config.yaml
train_examples: 45211
image_size: 32
method: "simmim"
patch_size: [2, 2]
orthogonalizer: "newton_schulz_5"
Rows from block 3 of a small masked image model, named by matrix and row number. Rows with one number within an expert belong to one neuron, the router's apart. Each number is 500 + 25 x the weight over its row's rms, rounded and kept within 0 to 999. All counts start at 0. Numbers have three digits each. After the name is the row's rms in percent of the matrix's.
Before each expert's rows are labels from the 100 images, of 14848, where the router gives the expert most weight on average: "strongest on" is what is common among them; "colour at peak" is the nearest of a few named colours to the mean colour under the peak. Only what is clearly more common there than usual is listed. The data: stained colorectal tissue patches (NCT-CRC-HE-100K).
# router: router (model.blocks.3.mlp.router.weight, 16x160, trained with AdamW), inputs 0-159
# up: expert up (model.blocks.3.mlp.up, 16x160x160), inputs 0-159
# down: expert down (model.blocks.3.mlp.down, 16x160x160, transposed), outputs 0-159

# expert 12
strongest on: tissue: debris
colour at peak: pink
router.12 083:509505469505498499494503453488465501519510511507464490515495498530497530489499515464507511504515492519462502508486492508492562471493520465472525438512534486480505516489488481517540471492495500506523429528495558521531528448483485462503483469516520497503500511538535527526514509541513472493450492493556498536493541491462534522498534494508464506509457505500532530499484515498488475469524509563528516515519473509502495469475461468496536483570502500504513533511491530526516506515507457
up.0 106:492499484494537493539522480483460514484481533485495500501471509539512491493535528512481478538472521455534518449483523503443512523495491491517480457511480525519517541499524499498486493558477457506475516497486492516502466441503498516523529509493518523491500503481488501552521505532519456520498515510508457526465496478462521510478520547497493457523457480474490480494489544476531487538474507488476501491459491539517493519529508510514489571546497537495477484500500444492461523477527514
down.0 099:509477507472534543517442517482537497541522478492491484472509486529503511468506523516486469509526544520507453483496525499537554495501462512528474518514480529491503482506475510533470500515470497487466419493509532452525483439501490482473505500503501493424505494524497502473499542494471503536548501497475508482506510498508477557533552513519481453503498495512504454531482493521481481525495551500506483511495503507472482534514480487483494503497510508490488504534495507510454477477480452
up.1 103:515525519503496519448468469508500457504504474466486541517478484492519487502493500540487460528419514476493495492487488543541524475487453513471482532534485545489492505508521501526524525494480493473495501520465487503488505501533477517530549463509491523504519467513531498520532511550513495508537509505521439534562496476497450477515542468462536564469498485492490494483497471490522478483499531476471500486504507495530534530510533509516503483479540501474467516502485481496497525490483483
down.1 107:473491482519467471490485471528475491503490523485478490490482476541492523520486500509478512512473526503487547515495520457510471500487551504530488493531510550508489485457543486583530492498493488508475485523507470490515510525503505524515516497524450524544525497500451560512568455487504528522458500492530455482501513504513511487530526482478479483491492487493491519531520510478495430494506500468512475513513561477473485488533474511494478517456500455530494491479515476467503517497533509
up.2 101:490520485502492491512459468511449460570487552508524536498497503490521488483478481510471463520536484489516507506509531513532506537518442486461500497530468482468491508501491536491490506505518469486485514562519475505478484467510536525505530488526498456521501491505481503518498535487501471510492473514498497498520483503503512467442488501498478569526503445485564488497520500483475490502510483478501536526498532510471497525438498505511500496485535505519488477541484464493497437490548526
down.2 100:486478505471481491445542522506506532514508479493472504485494478508482438467506449476515503533517462449517557471507538494530508512536520477547479511489543507530496560461559505490511499497512508497492474479487478544456493528505483521488531499500501512451530479528498483504489549489497506495492508476545471489469497540495501466450536520500472472542482504489473485516494478509513452497491528532502486518504466480513518446507505546502520502494501548486464496515484499521506488492511519
up.3 120:487514498501516478494425472479524507500515504534517497516492430477496537482507530517434530516523495485495500497473498482493490492491498543490499472494478480487528528525497488518518513474505476517532530525490497496518509492501464533522461488487522494486513471495509554503456479473541501511517515506544522521523493507513498478469535510519507519452505464513537497507485434496500495531501490471531494514542460524473470476484515449543515533557484467491509503491465471519498508431542517
down.3 113:467497477480503546510483499513494503494500531497517506520547504483467480495528558459475504508546485429514484516487454498509478498483518530472481454512486504501520532527524514517504536524532499477503492557529464493546507460532499501515494490481497489461515505516547458523483519466499491492562529481514508499512516458478524535515490501521536539495470490465482494491520476489544464512477504507529492516494492504486505570474536513452518471532483491481481455534502494466515477493484491
up.4 098:504506510484496543480485502473481496494511526519506485475496507480511467435531517470435487536530485516509504475498486500567529458501517501534508529517553487475471450511485493496467530522548497509532526476481495504514508512521486535497489503506474466502493499505465536512517499484540468491488523496507470453513522518544490448501511497439515493504548509507514506530500464549468475502441479509509448441467488524514482472523500525546493509472490513501531516507511483519495488496513515
down.4 097:483498500531507526529464465498491466472459481491498509496498551489539463480512491516516504521519484510517459463533509477472501546503493473493477497527537528535483501502521537501522476530470525540455554507513488448491503503484519485505482461493497525511521527511515483487473506501511437466535538468478508469515517449484512522494479481523500509481512557458519479481476467491523487504474497493453447487482496527530502444524515524514541548480508529501469510472471535496497515518514507
up.5 106:478530502539520482508531498544497495543465495538519534494462507492494499515484515477497490480469483527528476500455498491547457549556478516536513517485494499480539546515504481492475480546498527499520428474519508512510463492498498485501498476515486496539491484474480499489521493478545475495496501531492482520519527518462501508472500489507492490526503490490520500511496494471523556493507483540485520539455483453472514505497452484529548428504486512470475467518486483533481503456513541
down.5 108:488476499509515485518528477506502531506522514487463476520479511489510518487545493537487522484499492476498577519491544523512508518483505497495498495457509473488480470509469493485503476487478452493488450465501505544533493456505521476488500521516468472463513484520495529495518502494517490579502486490518523523471539530497497525529472508463488513525486532551564494469530524499415502494488512504470471447516505507554478504488514527468538492508477496535517511481502514477471511515499463
up.6 102:484486481542537513501522494523454521516489528551511496513474493536516539497413529535491544503509465499475522487518499489558487508500479517474529509487483520479488470519461494491521490499489472542520501555521505480511546532491492489509518535500454516488450496482464500508506459489507523493498480474474508471480494509496496473490492470512469527482500477489502510472498505502507446537536441490512493489468554503525496498514490444489537490503524489483475521496474497469501522561523538
down.6 094:530530463495525464493516505517478492471458492507484499540499516507476517499518470526520544498476569495521495487498498544499493506445532494506503539482454507567493539479493477452545470512500526492540459464491469509497496523508514504503474487479486480517492539498501503537535540460475514522474538511497547513514525509476542494482479497479522488480516474436491486519539493480466496479502513476497528496494511471528547525507469548474490470519535501461481509472494509478494482486479521
up.7 100:454473508494531504509517470510508507502525543470505479466527516536515485499538499527468490504507531516539469505459503517519536515479505537491505498468512508480460478513460474518561534450477533518525488487502476461486511537471508526501473531484524528472489509490451466514545479525545467500532466460488494497508498515517492493523478472505502528512564521498509513510515469484535457448488504496479478524513457499548538476506473489481485491465474484556502521497529489482477507481514490
down.7 106:486470516461506539496489494534546464502530478505523526462507483533510501484486492491503496478529493501515539476521510476523536471497476494516508542485501500505453460486498466458481520515494526522547478510493531523487490523503495449498537472500532496555498499510506464495475508497542508480508509550530505494437477450498487477496488518484500534535496547469493565469492526492505498481517468503507482530498470474507498507540507523498512520464554470489469466507472531505475540510563495
up.8 101:485543504499486508484458513526488479495513511547540519493492450464530506508493491531468499535452521491534486505459476475470519520491457500517500499534445457531499511482470461509503469476482516489523490493484531527490505538521480530521527448519464524554506524526496459521517516461509503465480509524550512520494494490486499534552493478498464518490516469539546498492489522547497510503523489476486525524530520478518489508469516459527514536479503497488479479463460487502504465513469466
down.8 099:483430497507494485534453536499484477541518537509446466529502507546490474501500464474524487505518455489510569508498531492487468508519464528455491489457488496494495569517529541514491500545516485491483540553493441490505500471494490495471563498458464474492488496498507495501507478468490502544486495534549505497460497499546519502500534507494517469526488516531516537523478525502512508495485501510497497488481485479484539503480486522515529502486519498483500508476466515486491495530523488
up.9 091:511544481484471502516490546499511481433479480506505496504506517544537446497510514540524514472527494465525515487477517481480446514532506496454544502516491472492474480496489537522514479495513478495491498491490487509528464502512488536473474452496531516517453502530502479506508533464475496533498506494502541521492484452508488530474507537570523471447477494456489535482493520490540516483485513515507532493512523468450514544459509521542491495475539478498457489520484505511499519525486513
down.9 091:467435466500472507500515529449445476457498492487519509488513499517503476524470472462500509495467444538504460519488532491479506519514491495481519475484513519542500483475482500506485532491480511520484473526468487507520518535480531511493463480510487514546529460522459514493518511472522494504529508475542442502492468501522461486490538502490514474501517468494492476429476515466499510479465511457531496539487514534495495480509505476499473481530505496481524564526535515469498513516496454

# expert 4
strongest on: tissue: debris; tissue: smooth muscle
colour at peak: grey
router.4 082:488508479501498491478492487513455500528501498499455480518496513480501567485488481485493476512493505521465484517500505489456474485484490508502500562491512471473498477487482514558521468474542485467513589527536499526533512489451525481529492475489506497502491496539497544514509466517491476456506505492485517490501537487498527506453483503506472491520454481488497508498524529486481523488509543516432516510526467449512510497499469536489488440509481509481491486527494532512511527424499499
up.0 105:504545502527492462469516552483493454523461469501553506490469475492510476515512510511459515475479501514476483510510470477525460508500516504487461525554528505550509469436461519463511524521471513518513535497486533514475506526510508482499509498489524490499493493447522531530475515484519525505445516545468507513505493522528470534502513482533512507472527495533526468486497486490482543537498489522486499493530511482549487462487521499471500475484530547511526505488466498461472452533481506
down.0 097:496490504492508477538494493498515486479500516468489496448551470498527512506515535508479524550509492519486507464497510507481526483519510512501447526529460521491504500483435501513494520575530503477500511487470519536472496476504478535542510469474495514509537506490529530545523480509551514474528481484496512519439453483479502497470514508491474483466503479476510512498530508506478542492525512498463497507469502513521521475499549468487489514451449502471514495499458526468541530462461528
up.1 101:477436532468481517475487498481509502490486522461470547475478509460503484490522469511524478478455491527507525462477493520527491500523523454515514494471491507495516483522467470508484520515494511519498461487493528496481498528489499490543521505493528510510492472512475578527452500461518531529527526536503490533500554497487485519482465489568454547463481485489546510454497493506509522473491501486458475523515517490520543503452510508547507508477493484505500507539520473493480483481488523
down.1 099:517481488472499479490472492515493549552497498503485514494473506484524501544486505475557541521456507515482513502478467487476508485466528489530486538502550499490521514519535482480497535480474496477499475487520510492507517488443490517554455459501470503506502501457537479505527562507500537480457516495519512475452493513474456526452516503491479504476478523488506479480517511470483497491531540503501439473549499504556497495516519489504506505488532513530548481504496495466494537519490453
up.2 102:463520481479497523484535475512502500497482510509525520484466494437503467492520501521478475524504547467499522477521493482549551510492502460503510468539503535483556502518533497483452469493461494488491560516518557464495492531465503505534483489502482445515527490465466488496536517519473499525457485455486507487505528491475504523493451483504509520495477503488488515490512490519497576533485509495522509521488507487469523517539514483507534502455467506502491492531533468466483504511542515
down.2 104:484486495477530487508533503484484479517475452501497481519524507505530520484495501505516499514500485453491466483549530505523497514492497525506454492533505480504512453509477457533513453462476488534445492501509500483492463463516497474523521492483510496529491509484490476501546510462522452510475516517494505500516508492517526489486486541495493520422482507517515509501525528507520533468461504515481491489475534474540485497466491513526514508447502571503471520514430523468435486474534473
up.3 114:507497487500453505472507480481453510496515487502485503513490462496527511511521487503502474499522515521518531488501460525475492507482492493466531517504508493550460436497504517502469520522512488533510501519541457523534485480536512464467544522460492486502548475503481503520555507503534494523542473493493481539538526482436504521559531471485499501537549511537497532484481482507511515489481516494480490503447444529484504458523545502486477483468499500511459458485491518511513490535519490
down.3 107:520514513470535476496492554490481533502526526463454450496526502510475490464526496521496493506553516549549555530551462497481504508474507460523533504510525526531468492466504542511482504461500509506485496440480477483494504524496458511476510502513518501478550496487541508480473515536497448501502463488481520484494510477470531521514489467519514537496511492501508497517468513532461446482485512484480491504478534503522477509483503479490496500498499470515529522475482500550544529520489550
up.4 092:524499535476472506503493502520505470472451535450502545472476505488481531492500505507537464487479540516475504501513486531472488444507536478529518496555500497472515526506481482489514539510491511477522520497465465488492471469512479501508430500520516531531520516489490486507554502490476476555515499492489440519516473500483493513475511492553519506533535539494488542514495538526532470461493557531485487552486507539505503493523510467502498520484497525480469492452497494466485491503476498
down.4 094:471511511491428461478492508516504516450465502457521487480517492506475459495479487534483560489501506531513502500485476497492475529462499527535511519499486562561471526525527537564468493544516500510491477496493492529466535465507488478496514523524522526543511554485514454524551495506515491470498495505511527475539468469474513504514484538499475510457491501537518527491508505495475497492528456502462496518526496517488476496466522523519512510459490494460509508485519528515497519510530501
up.5 114:516471497497461489527469517523515477481513490505489513505490458518513486487493506514512488469496504477550481469538514528480501483465532536521510487484538504476487507485496510607495484472520525503507422515495492488499457571489491515507487509512497498481526494468507506516511515504499489519532503496518471458517521518515478527537479511523472508499519525492551524520502527518503546453489509459523428502491495490469478487510444541511471500505463489517502510513527506528439497489498478
down.5 116:464520510489426497475508510479528474485523524505523539469527521454498523481472518484495503487476494509514549483473530469484462513550517531482530501472472515462502463528542502495519498534496520461466522523525487520486488532574509527521505511520521531488508495494502506496472526484512469530457508502472506515448517499527492531479519496483512483548485474510470518501528558512503484462524470501509535479520518524514510453510445476508532495473504473533488489496484478498543506538490508
up.6 102:485488513522546516499511502491508477515473503466459490482510494587504519491498510492494480461489452506469518482526475539517486502543464550459513488508506541467452492484511470498542548486491508519498467489515507554479516475560487541476510492485503500495495516472485504464463498448483534515474508547483500501495528512506531473532502485481491514498523506497501509497501483473519457545510565479495482520502480516511492485526485545516499508517461515557469470507492492463518484495497460
down.6 108:493474502525485496503500516484518481477508508489503520494551448551504521495470489497499487516511485506515529482498460486502494496555501500454454462465512509499503512523507528566519497519526468534518515515479519496546504516499470507488507504486511486491528423489493537535507521494497465510493485538489479516505498507480481458472482487514527508493515454490435521466533506539503460522511490492460526517510482493529466472497480458518484482527534529516516514499480465473520561543564510
up.7 102:506517500514464512525430501501494496489538505530494511498507522504498509503519520511470431461499526491471467470519494447566543486531482516541482518485476494523486494530472475516492528505515526513520518479499498525490502464501472499504477555508508487477474555539470488529539537526504511509485508487493539508439503486484508489498532468469488596518470492505476468519512487495493507479484507516496488494517475489520527500493553516486504485498513487503475465468510509494487472536530447
down.7 096:456524449492480484524499484456466505585512504510486511532509489502508457508472492520499540506484467481471475505506464490466470503471517480502498496501501473420526520488500476527499502473516473489501497517561501493479480499498455470526506483500510529502472465498529471516507465480502508463491500555497549452492501509540508462471519485506502496488554524469466471494506506484472490486516520475511496499554494514506478505539495502458519473490558512489496499498532547457494493506520514
up.8 092:508523482478509513514470532457506527484524543508482508505532495487554520529524485485496483498468444488467496453478506471494499554471497503535519473517527503526516494484512487551487514493506477453533519487471529506463486498503516518433506494522493500493533525517497483501508537473473462531488515522439465526510523553499457515480496524473483522473473502515519465518516512504492526542456488519528510519517464467500494514488535535499497487495489506513476507498562502476425499504526488
down.8 095:523546509515493530516473484516512502481513513518518479470527567500533506565530469488498497508440475500526478503492514486506425463518492495502495520525478488525468468531497466481519535534506495539470514497522501499489486493522527508533472482508493517427514494487527476485515489487500478533476500460528519519518528488482455467487521497503499519544519515512538469489527485493501512545541463523505509536496514501502528452536511477552534496492519494511541524523484505513534490487454483
up.9 102:514542481499509509501514545462508515486530488459469502549544508535455440500472515455523508458517531526445517509484475510492513507572496501506511515485469509500472455509462486470521503454520490512518500495508480500484531556517467493475506576521486526478516487533492501532503493488513529470519516522530501486481500451511510525486506508474454468508469501480507500473457502499484502503462499529522525493474532485500495520579524467513491507510476500490474490507502521492529496501503498
down.9 100:452478483530525494478543550520503499496515454496494536462487500474502520504513499490487490498475484477476533510521487504537504504486508500475460486492453454489535506476508535527511505536515508551534460482462518494453506548467516460516488502495459508521462448473482517535515492495497504493480534433513518513503519488490493526534543482490498516519454449492477545504483554478529546495526501503519461492532480491520495500499502521511490514496495500503533522495521503460438502477514528

# expert 15
strongest on: tissue: mucus
colour at peak: pink
router.15 099:482514466515463509493491524462504501479491497475498521488511540550514488509541538501537499491529517524525513495521500525485492516531498557529501454542497516493535515539512504525519482476486482510502447512537523483486538506480529468497476567540518467495486503511516466465505468481525493470487510523510499527499477497488527510491534531517507466497514517472517498526502502530501489452508518496494465478492531498539520515556513416490507530506528504476505533449495500517507445516476444
up.0 100:479504490497495485502493524488487479503520539500521509500494518496496540525478445513491462480509481503502458492490549481490487510463481487477427535474521519531511513536460579525530491477510494548533482497479522549549525467503491543525481476516491494472525473530501514453509528494473478487487474478470530529484475504516500501502495507542550471479505533513537526486531492496461544507486449536504480534529500500492504457442488504489490545485501519498494534504512507504504494479492490
down.0 101:501510490456465465527526511517491513499460569508549512513467528508523485508498513474487508512507500536527562498526506551488500523506493497521486469477474492477496514495481463488539466500453484481537501510507526482482467490518479517469512470512538500557516534503517495491515490497495507465485522444503466519472447507500484496468486471514460512501546519481517471455485560506480483497500534509500517513504530475517483484516512495485495477551557536486512535484518528469479458509534498
up.1 101:503519523499478522510441488479496512523488463472489471488547485534534480530509499502498524473494481463530518485501608460535544512520482504506455472462483486505526544494523500461490513517508524469502519511516505492489496522485510488494507502511474481493526505517499492504511553532463485471494501471480471491530470500497509486478532485513456542523494457514479538467491483498500488508493549503478517500514502514500526477509540508474503457495488531548491537432563477512497495511492493
down.1 103:489471543513519504512485477516551458559462529486504518499475501541491520478547496449525556494535497485470510501502528520542499493505525481486438472497501483524514508492514504494523504526480481473448511544527505511519527455510454468492449511506439476507490501479502548493525510475486499519491492484520517506497474494551503460525527474509551473495520485499544524549501503484494519504520490473461498480507498535466494538505460511477505491493489472532484514493467496496542529485496508
up.2 101:538495467441482496474517458537506481492515502449476465501505540501545473474523535516494524498507495496484484488479506532523507511515480519514573484528482456498498565488497462521498451531497525503518518494525522512491464525507501491466556528517547482516544490540461487507536500454473488501518513458469500526504479535475497503508510486496499515462478487506478500517533509473486519488495543514511519476537520475480521484491509558455479471493512512515476478502490505515448480521520511
down.2 099:525464519492524476574512502518496453487461498488518515471524503480491521470539487462496512485524542491478446528516502531451512478461528519513485485450491536530514547502452508486513489478474521505480523524544494508521535477457507493509506482516496513560518509529520469492520489478446442497457505509503491498535522487549474456538529495492501456467502514531520488541497483498488528504520487509494508477527504478539485487528499535493494504506474475522510509533482475525507485481517497
up.3 103:483490523469501484512518465462480467489426508486553506473485474497545492471507519497455553475504481489525531496518490497496432489502537522499461488488483480516482495517521477489486524482485494533510505490488493500480536488519467495548507524474567508481490473517496482527490480527496523502515529552480530558518482470501522453499473480463522483515586501502507544478528497507491480498510476499530526519512524496487458513465470492494526485523504520535523503506486513488484460502488478
down.3 099:479500456493500505477454467461518485499527527516470514511486527536512547516537505518525480487495450553498481493545516529483504506520531465538480488498517513507490510485519470493505546494483520534501471484474470507494450540518514520471472521538511499510538514470486468499519506524483551462523493504485535537472496519468463527483514495476526532502477535504449482510535465477506530518546500476526497512480505499490533450526484490495492512492508506500525478498550484524479457512446458
up.4 099:439479505505515470513528515469509549531466484484516504492464506493507543498495469485493488480533493491462512497483508481440484465496504497472516502498474488501517476532448475511475504485513467518458548469472509524486510531520492533467501515500499553528486489552513502497512506479516489543525468489497513501485509519465462504493503502486519498552514509526514515524503467508535468465490469515544511443491495504480541539491501527446474492489488520486515574499570507528486503476506481
down.4 102:494509567457491490478524471487493515538525494551504473472463482526540533526478473520528488555476472505515477492515479500520487465531496506518541481475534449509529451503469521488493495489459486490525479459492516529507497513466494521518466527522515480515510515529507530527457490522504521460528490485490484507469512498471552526481476520546508529491474494479480490541514508524471505520482462467521483502496503491513489489488501528482484502521525491503503537517507521446447508518509573
up.5 095:493517517513562517499498505533462456488522502518523462471514482477534511538476494481489562499444561498496494489541547516464520484460507515513508453487494492496457490491492504471498483475541491527485533485497496455531483474534536466511492511502498461501499479508473544487502472437503528523522499501467497514540497489466481497531489503555479528500482464491506458492488477531537452496501498479494457493475541529526503500505495490520506536519464517510526504496523482484543519500518496
down.5 102:486501487467497490491526514520495531493523521444503539507507462474506499509516537516549497500510456492508501510504483481546518568516495515450519516501515487466507532550490537495472532513506537465473496493516463490499523506450483486559482464474499508471517491501533526456508498499509484476524468498527513515518514500496503512517529529515507493500523503497515504495508577483503514524501508510541492488509487461441496493465501488503460548515433505532466452480443493478487504517530520
up.6 096:532510524525498528479500538502492502518504473469490504514513510496506516458487524516495496496530490507549505499537480538498524514480553515453553505543492551502478477519499508454557485492504510533510457485486455504492495518480519528515482488508464489489504503506533494515498521493472513500549465533432505490484484436506506475484500539490500481514493457473493492502470458496480494512529537486536475556528457473534499517478506510497507492488499471455478501471507500469505421473514511
down.6 092:480533493528478486537475466491465511511516520431479540496435481471485530514488454541494495475534576504493528498508509544502481506489474491471509499491462508514469501514515504502505480500491493486489468464464513510471543513456487483483532460549510534520480485504488474484512503509530535489503495498518531502582523471479523537501528488481519482484506512488448466489504499508509498554518500488451524508476490509475489499489516504496481478502490483505520488510525477497425464505499481
up.7 099:506493499562453479464537521475522499526534523526513573493479504481512475491515483509471490447504495516480519499499480525480545493543469477489503488528506561541549456516489498490498498512498521483469493510468481526518523491486514510460479471540529509518494525513521493487492482502477480513494474480486548509507462491491504486480477517486510534491504511545499489506494448476526515471448476491499483484490493507464489563509511551520497464472573510523457495484534496502471496476516510
down.7 097:496478498491481480519515516558544528506553500509522482521489453490507496500490538550469499443519481435470511514478483542511489515496491477488511478506505505440535471457531478511504477535465497511549526510480490498477527471485496465534512478537515473465467445477459472533509514498514472489502512480489517440520511482491494486473489478486507500505517449496535507538482516529440527501508457496502545504509494486499490466506535490483471495520517488511486523526508493506498522497454493
up.8 102:471494518497472509557451481487452508490540492471493498507515513509459506538529500516462516486506509471507533490498508522493517510463545512495504461505482504472484529480519550516475507448509497525520482480490496452519465467542536428489460542463495523518534538483507470505513439511467532528483516516531464542503492444478516499516497484495520514506489493494479495536501499476496462487482517521527506473461496507481514499483501504512476515550498455497523518494537510499447503502514532
down.8 101:481527462517524479522461500501476488517466510464506573489518525491501516485544570499553529490526479500452535496528506541485512562492538521534516526509484517529525523512475474522504499478517491522527517490509476504482475506526456515517527527504493497500472540534480507493520481490490501453462450471505492496499553469518512503526562513523462484483492488504494502524487526534482523504485482502537485510521508482522489561485493524476481520553517508498502509499478502526522518513464521
up.9 096:473534513485549509482436543551498507487502503517485527549498493483500496465462534464513527491487476514493518481512530514513466536547486525499481465500532520476554508484534491484463485498503473483483501517489450485497475537535506476506515487543483491492512487493478452497542500479455536478492555482525535502481475519500529477496514509504487470456532542513562504476491514481489500518495505486476542493475453496486514517470528477524501505467489526472488451513492473517512501458493514
down.9 099:522481490497545457486509520466496514505520488471481466534515480513521538491497510565499501476528510495490460519545527514493504509504514478504486498486538536545490482498458487493512525490500497520493541531513464503459463516511532501513517500475514496548515548501483503499451478547440483463530514547498513508507500499484475484509561460502508499527497551432510512477508488479493478518480507522520522527507463535538510539497461529542467509516494496483505453517518514516473526480499522

# expert 8
strongest on: tissue: lymphocytes
colour at peak: brown
router.8 083:493549478515540499467504559544515494502505522532503475503500558538507500505492484496495501548505518490488487498464512492453497502466473518469481534483548470466451464478499472479490511480531506484472513505498477481496535523494519512521466503502533499528481481526533536494502469504506485528483494454475472505531515495494475522511499488515507453522477500520509449502465523511471506500540486511499511513567474461523495471486475531493539526529520485533533498508491480497476535436557479
up.0 094:503477514512502505470482507468489465465475478529512545490536478498510524501514538498514574488519575465528487480496522509513534508466461485449480479505498493490559510519523505480496503484524528502517497505519532494518468481426529457509532464507531503472539492487491524520488466491461511482474505495476490527514470543553493503517485511490516518540490504489494513509502473502471530480431497485513515495500482501476483496498470490467476468535548515500513540501525470497502496517503549
down.0 093:493443455498480486442492523484498529541512513498517511501482488505479511501492518524476528467526477491464477533471541471498476523475534484548520510476514481504492449542459490507449510505494519533504473511486490513464527492513490498489486508453538475455514512517495495486496534514532487526472484506479470490523506491522512540533551482469502483491484493545514521479491473530532537456469534512515475493492523487515511514439512496476499468436476511506518480519467552461500482484480510
up.1 103:474507461557453521476457540492492491524485506499462501518517548472493506528519512495520498494492508516449516513488512513476554534494499504530464492522514528476472499497506549462482539520491487475524505486514504484498502487498517486514533505529486505520517497530482501467469476504500476525498506528468471492517497500474521502501494477533464520518489477522467486503542472527515448503514502494483511504548528462533527481513541468484497474491493453539496480516511508480524434511486395
down.1 106:480462465526463511487570486488457451539513500509517532496499455489492519487443480489466517514499507492466498470515505474522501533505518524477467468526488481511514478480448530492532505483489498518515533499423507471498519488497498434495520506478509489498497522494517495468472558540501501499464513539496518518542494491512476516507485502471532489464499468505513519494510529499495555524513479499509481499532471512470481498472499468482471490546495475488511486502468507506457511496499577
up.2 107:506524497480465472523500533491476494511533526512491488471502512527495503471499524466519439494505495537527486502498496498511495496519541497481530561522489506509517509493481479556512490504515507484482460474491541505470540489472532471478532501467460512471524522530526480489505504507495507507516521500536492523524482511452503513420487518519529520480515464498549493455532463509489519478504540491514473472513466509541462446513505543474487511499488529494506480484549514455497538473558487
down.2 111:469512532515474547534532470522491490496544470515497502516505500498507490504487491491584473534507469482501510485505527510507548499562513507490452552511481480478490508465502481469513480522491494474506534553537520510470533487518493504495488518501493482475535481525492475493492512463455525503480501486509494477529552509545498479542527497482497492492469467467454494540504452509502500477533513494557550504519489532507497475481494501504531496501508510497502502496472527494464463454559521
up.3 104:477553477460526476498488511488488462506466451504470512464506504521526477497519451503512504529497508499471541477468440481482480469506484498475485488489490483520525503529497476523490486535462525517496544512474483553543518484479501492508494509520473513484482487524528486485515529507522499515480467526524536494506513555505505520482473526533527462529555504512477495457513492494543519462500482494465541537486499461544536560502497491483495543510477526473472538540499492485489468529509489
down.3 096:484540466520479496531474470469489492528534485493494501460462528520482510488559432492496481505497526559523513518531485481509466479507519529490481466501505519472489538503515497528507522497489486508520539503514534513470488487504519508492525506525505487496534532494506498522510470516526470532526468535574517495534468522480534495470447477485495517479496533486480501523495489507515520487489453500439540496515477515501548497453463486480490463502464465503479519508484524493512519515566479
up.4 102:505486507494521489485505539533507480494477500498531494503464480567491542505514525534539503500516506517526540486504498507504504527521498455501485467450525530509467496467478489498511474495485521508489463507508501501507500500487473515505510487500493480511511477479491537539546452469493520515502437516530486469525521490517503471532454462490472475532585502497525457554464487506518541463517440535545500477491519476482527491478483479512475511466494491505482477515549479487467486493524482
down.4 100:464519499474475476504492488482484515495508492543565497508438464450516476497515518439519491489509502479503504533559488526500536480498493501463541528493499503489456485467544523515511531508544495517479492464517466516486507525526524441519523486493527499508506524516518513466491532472487517470480497458498492443520530517507524531485520530492482485484494497511501549528503515505459539504525492491537494480517472494517523528481519494481521485460508482516542509483519496434552526492485507
up.5 098:482470550524505494498503526491514508529472478495511540498510476474518512507507465499493492516502469534503497524479505487525539476495489506504525478489481472508522525496453520489551518479545536522487541476531516459543488493532490472472475510490512508485492492499510491513492457490469493507519457470521452495524529500482519508485502490515468539547455498542479522475462492483527542451492479515445463519514511452468522490507534505518470463525439470505522458495513493513540544513544512
down.5 102:501518493496485505508484532534528523462512519496459489490467497455543522490486559509498569535483481535463530510520535501482472522512468477467482463510458514527476457558480529478474514519500517466501493506505545494532487541471494501475517504534511513471551495534499495484518501479491482524509527523469500497471484511499529512504552496433500483482483515552479481507485511448477500518511491529516473499516489508503517532520498454490507470509518487497460428508514483483478510503495514
up.6 090:482544492466486531523532514496489486499517485494519530481503519511499516513496481521510517507484467492522487523462534443463486527525504505448475508498535480479486494475463513471514469522478516484474501511494500499569515499505540480559548529518514505523443479532486508546502504467553548561461505521511484485514463473506478503488483449444525488535527536474491478468533499512525495516507500482503521508494480476500488474456512492479484493440491509522500480486502519510481523480463501
down.6 084:494550478524471525511490506520537519516528474535550514465495488486515490461472461508504504503486490524509486486504514497499490499516554514523503469495484510463484499534534469523481486469529473519523496520500514504542523566493484480514528527506536529497538512510471527472480548489479572499510490503476533457488517526475466490460489513500542484499491539475433487519530483544486491515477522530513499537474446480503545509530475486495486481476551509481515512478510481497478495502495462
up.7 094:519511483475489527473541496516527515471526507549528473538533523479507497488480444473508506517502502540468531473506470473489507552500528482525500521494520510519498473520499500581484526539478508517476521470485529478524478513475503453484507521472510511491505509508453529490494516472466522495520424502532461486488473518525529519478474470537509497479515514478513526471496532515517486496475514473465508502475500500568482461493512526480453510493500534482489505452546501512488506468515518
down.7 094:511502497494484502499473527514512515497495506486498452496495543487525520503480486500520491552543542499527496463498504494525479510483520532521476488460503503465511459459516504462514546513527480539528489542567494520527529525538517549527476514470459511505528499490526475511477540495491524515525489508464522493496477512554493519556536517474468485438507520463501473484541476529480517460495500470513527511515495504464514548517490539485532521533495475501498514468537499516514500507506542
up.8 103:546436486530454481527513473505495530478486468482497522516496554466481475488505501472503482489544532542489475506457460471533515491499486507501462533519480516508449529496492512529474496521516497509524508440473534539509468499498514502518415481507521524508548530483477513510527490492502471523512511458495515519473515487503520499486491492495506469491541526487537503526542541501505500470536482526446475505470473516521494498509521470499509468505491485532482517523522496483512515531517449
down.8 107:497491509508461508522484499489522487494503514499488535511540508522463457529453505587491457524500481443542497499469466470501513505498516492522517511490518512563467509451473478465513545460479507514515492527491490495469491557528455475510488474518499499485496529493499519504487495529538499534519499535494496540506514520484535534500488480510483499492460493481527495502539512459483487465549490489513484494506493501507509545468481491491507524539522479513540489464485552474504527536537529
up.9 092:491518516527476479518533486499488476479521465482471512509518523535496474518499494526491522565486524478477504514526525488479532518501505498494504468521547507458508443505518463468526504497518523526473509463489490470499512478493545512507527492482521457465496451492461489537519469487509529520511500577460489488481519440502527498490499502462494521462507500511517528524473529468542514569486468507532495523463508510468491451511480465510495515494500485518515541509503512462480473499487460
down.9 099:520486479483450511514499493455469522504534527527507483519507462502532518482498541504472564471457470542496475512499489523507486482539465508547464513523517510494507500504564503465477482497474528505494518520453504510534517540448493536516468521516522513532511474487519462466517549478543532454472522521506492477449519476476501553511470482505507521519479513477471486481491502511539507452502503507505475491516497487544536497510494529525463505508519500466514503470528466489502507498498508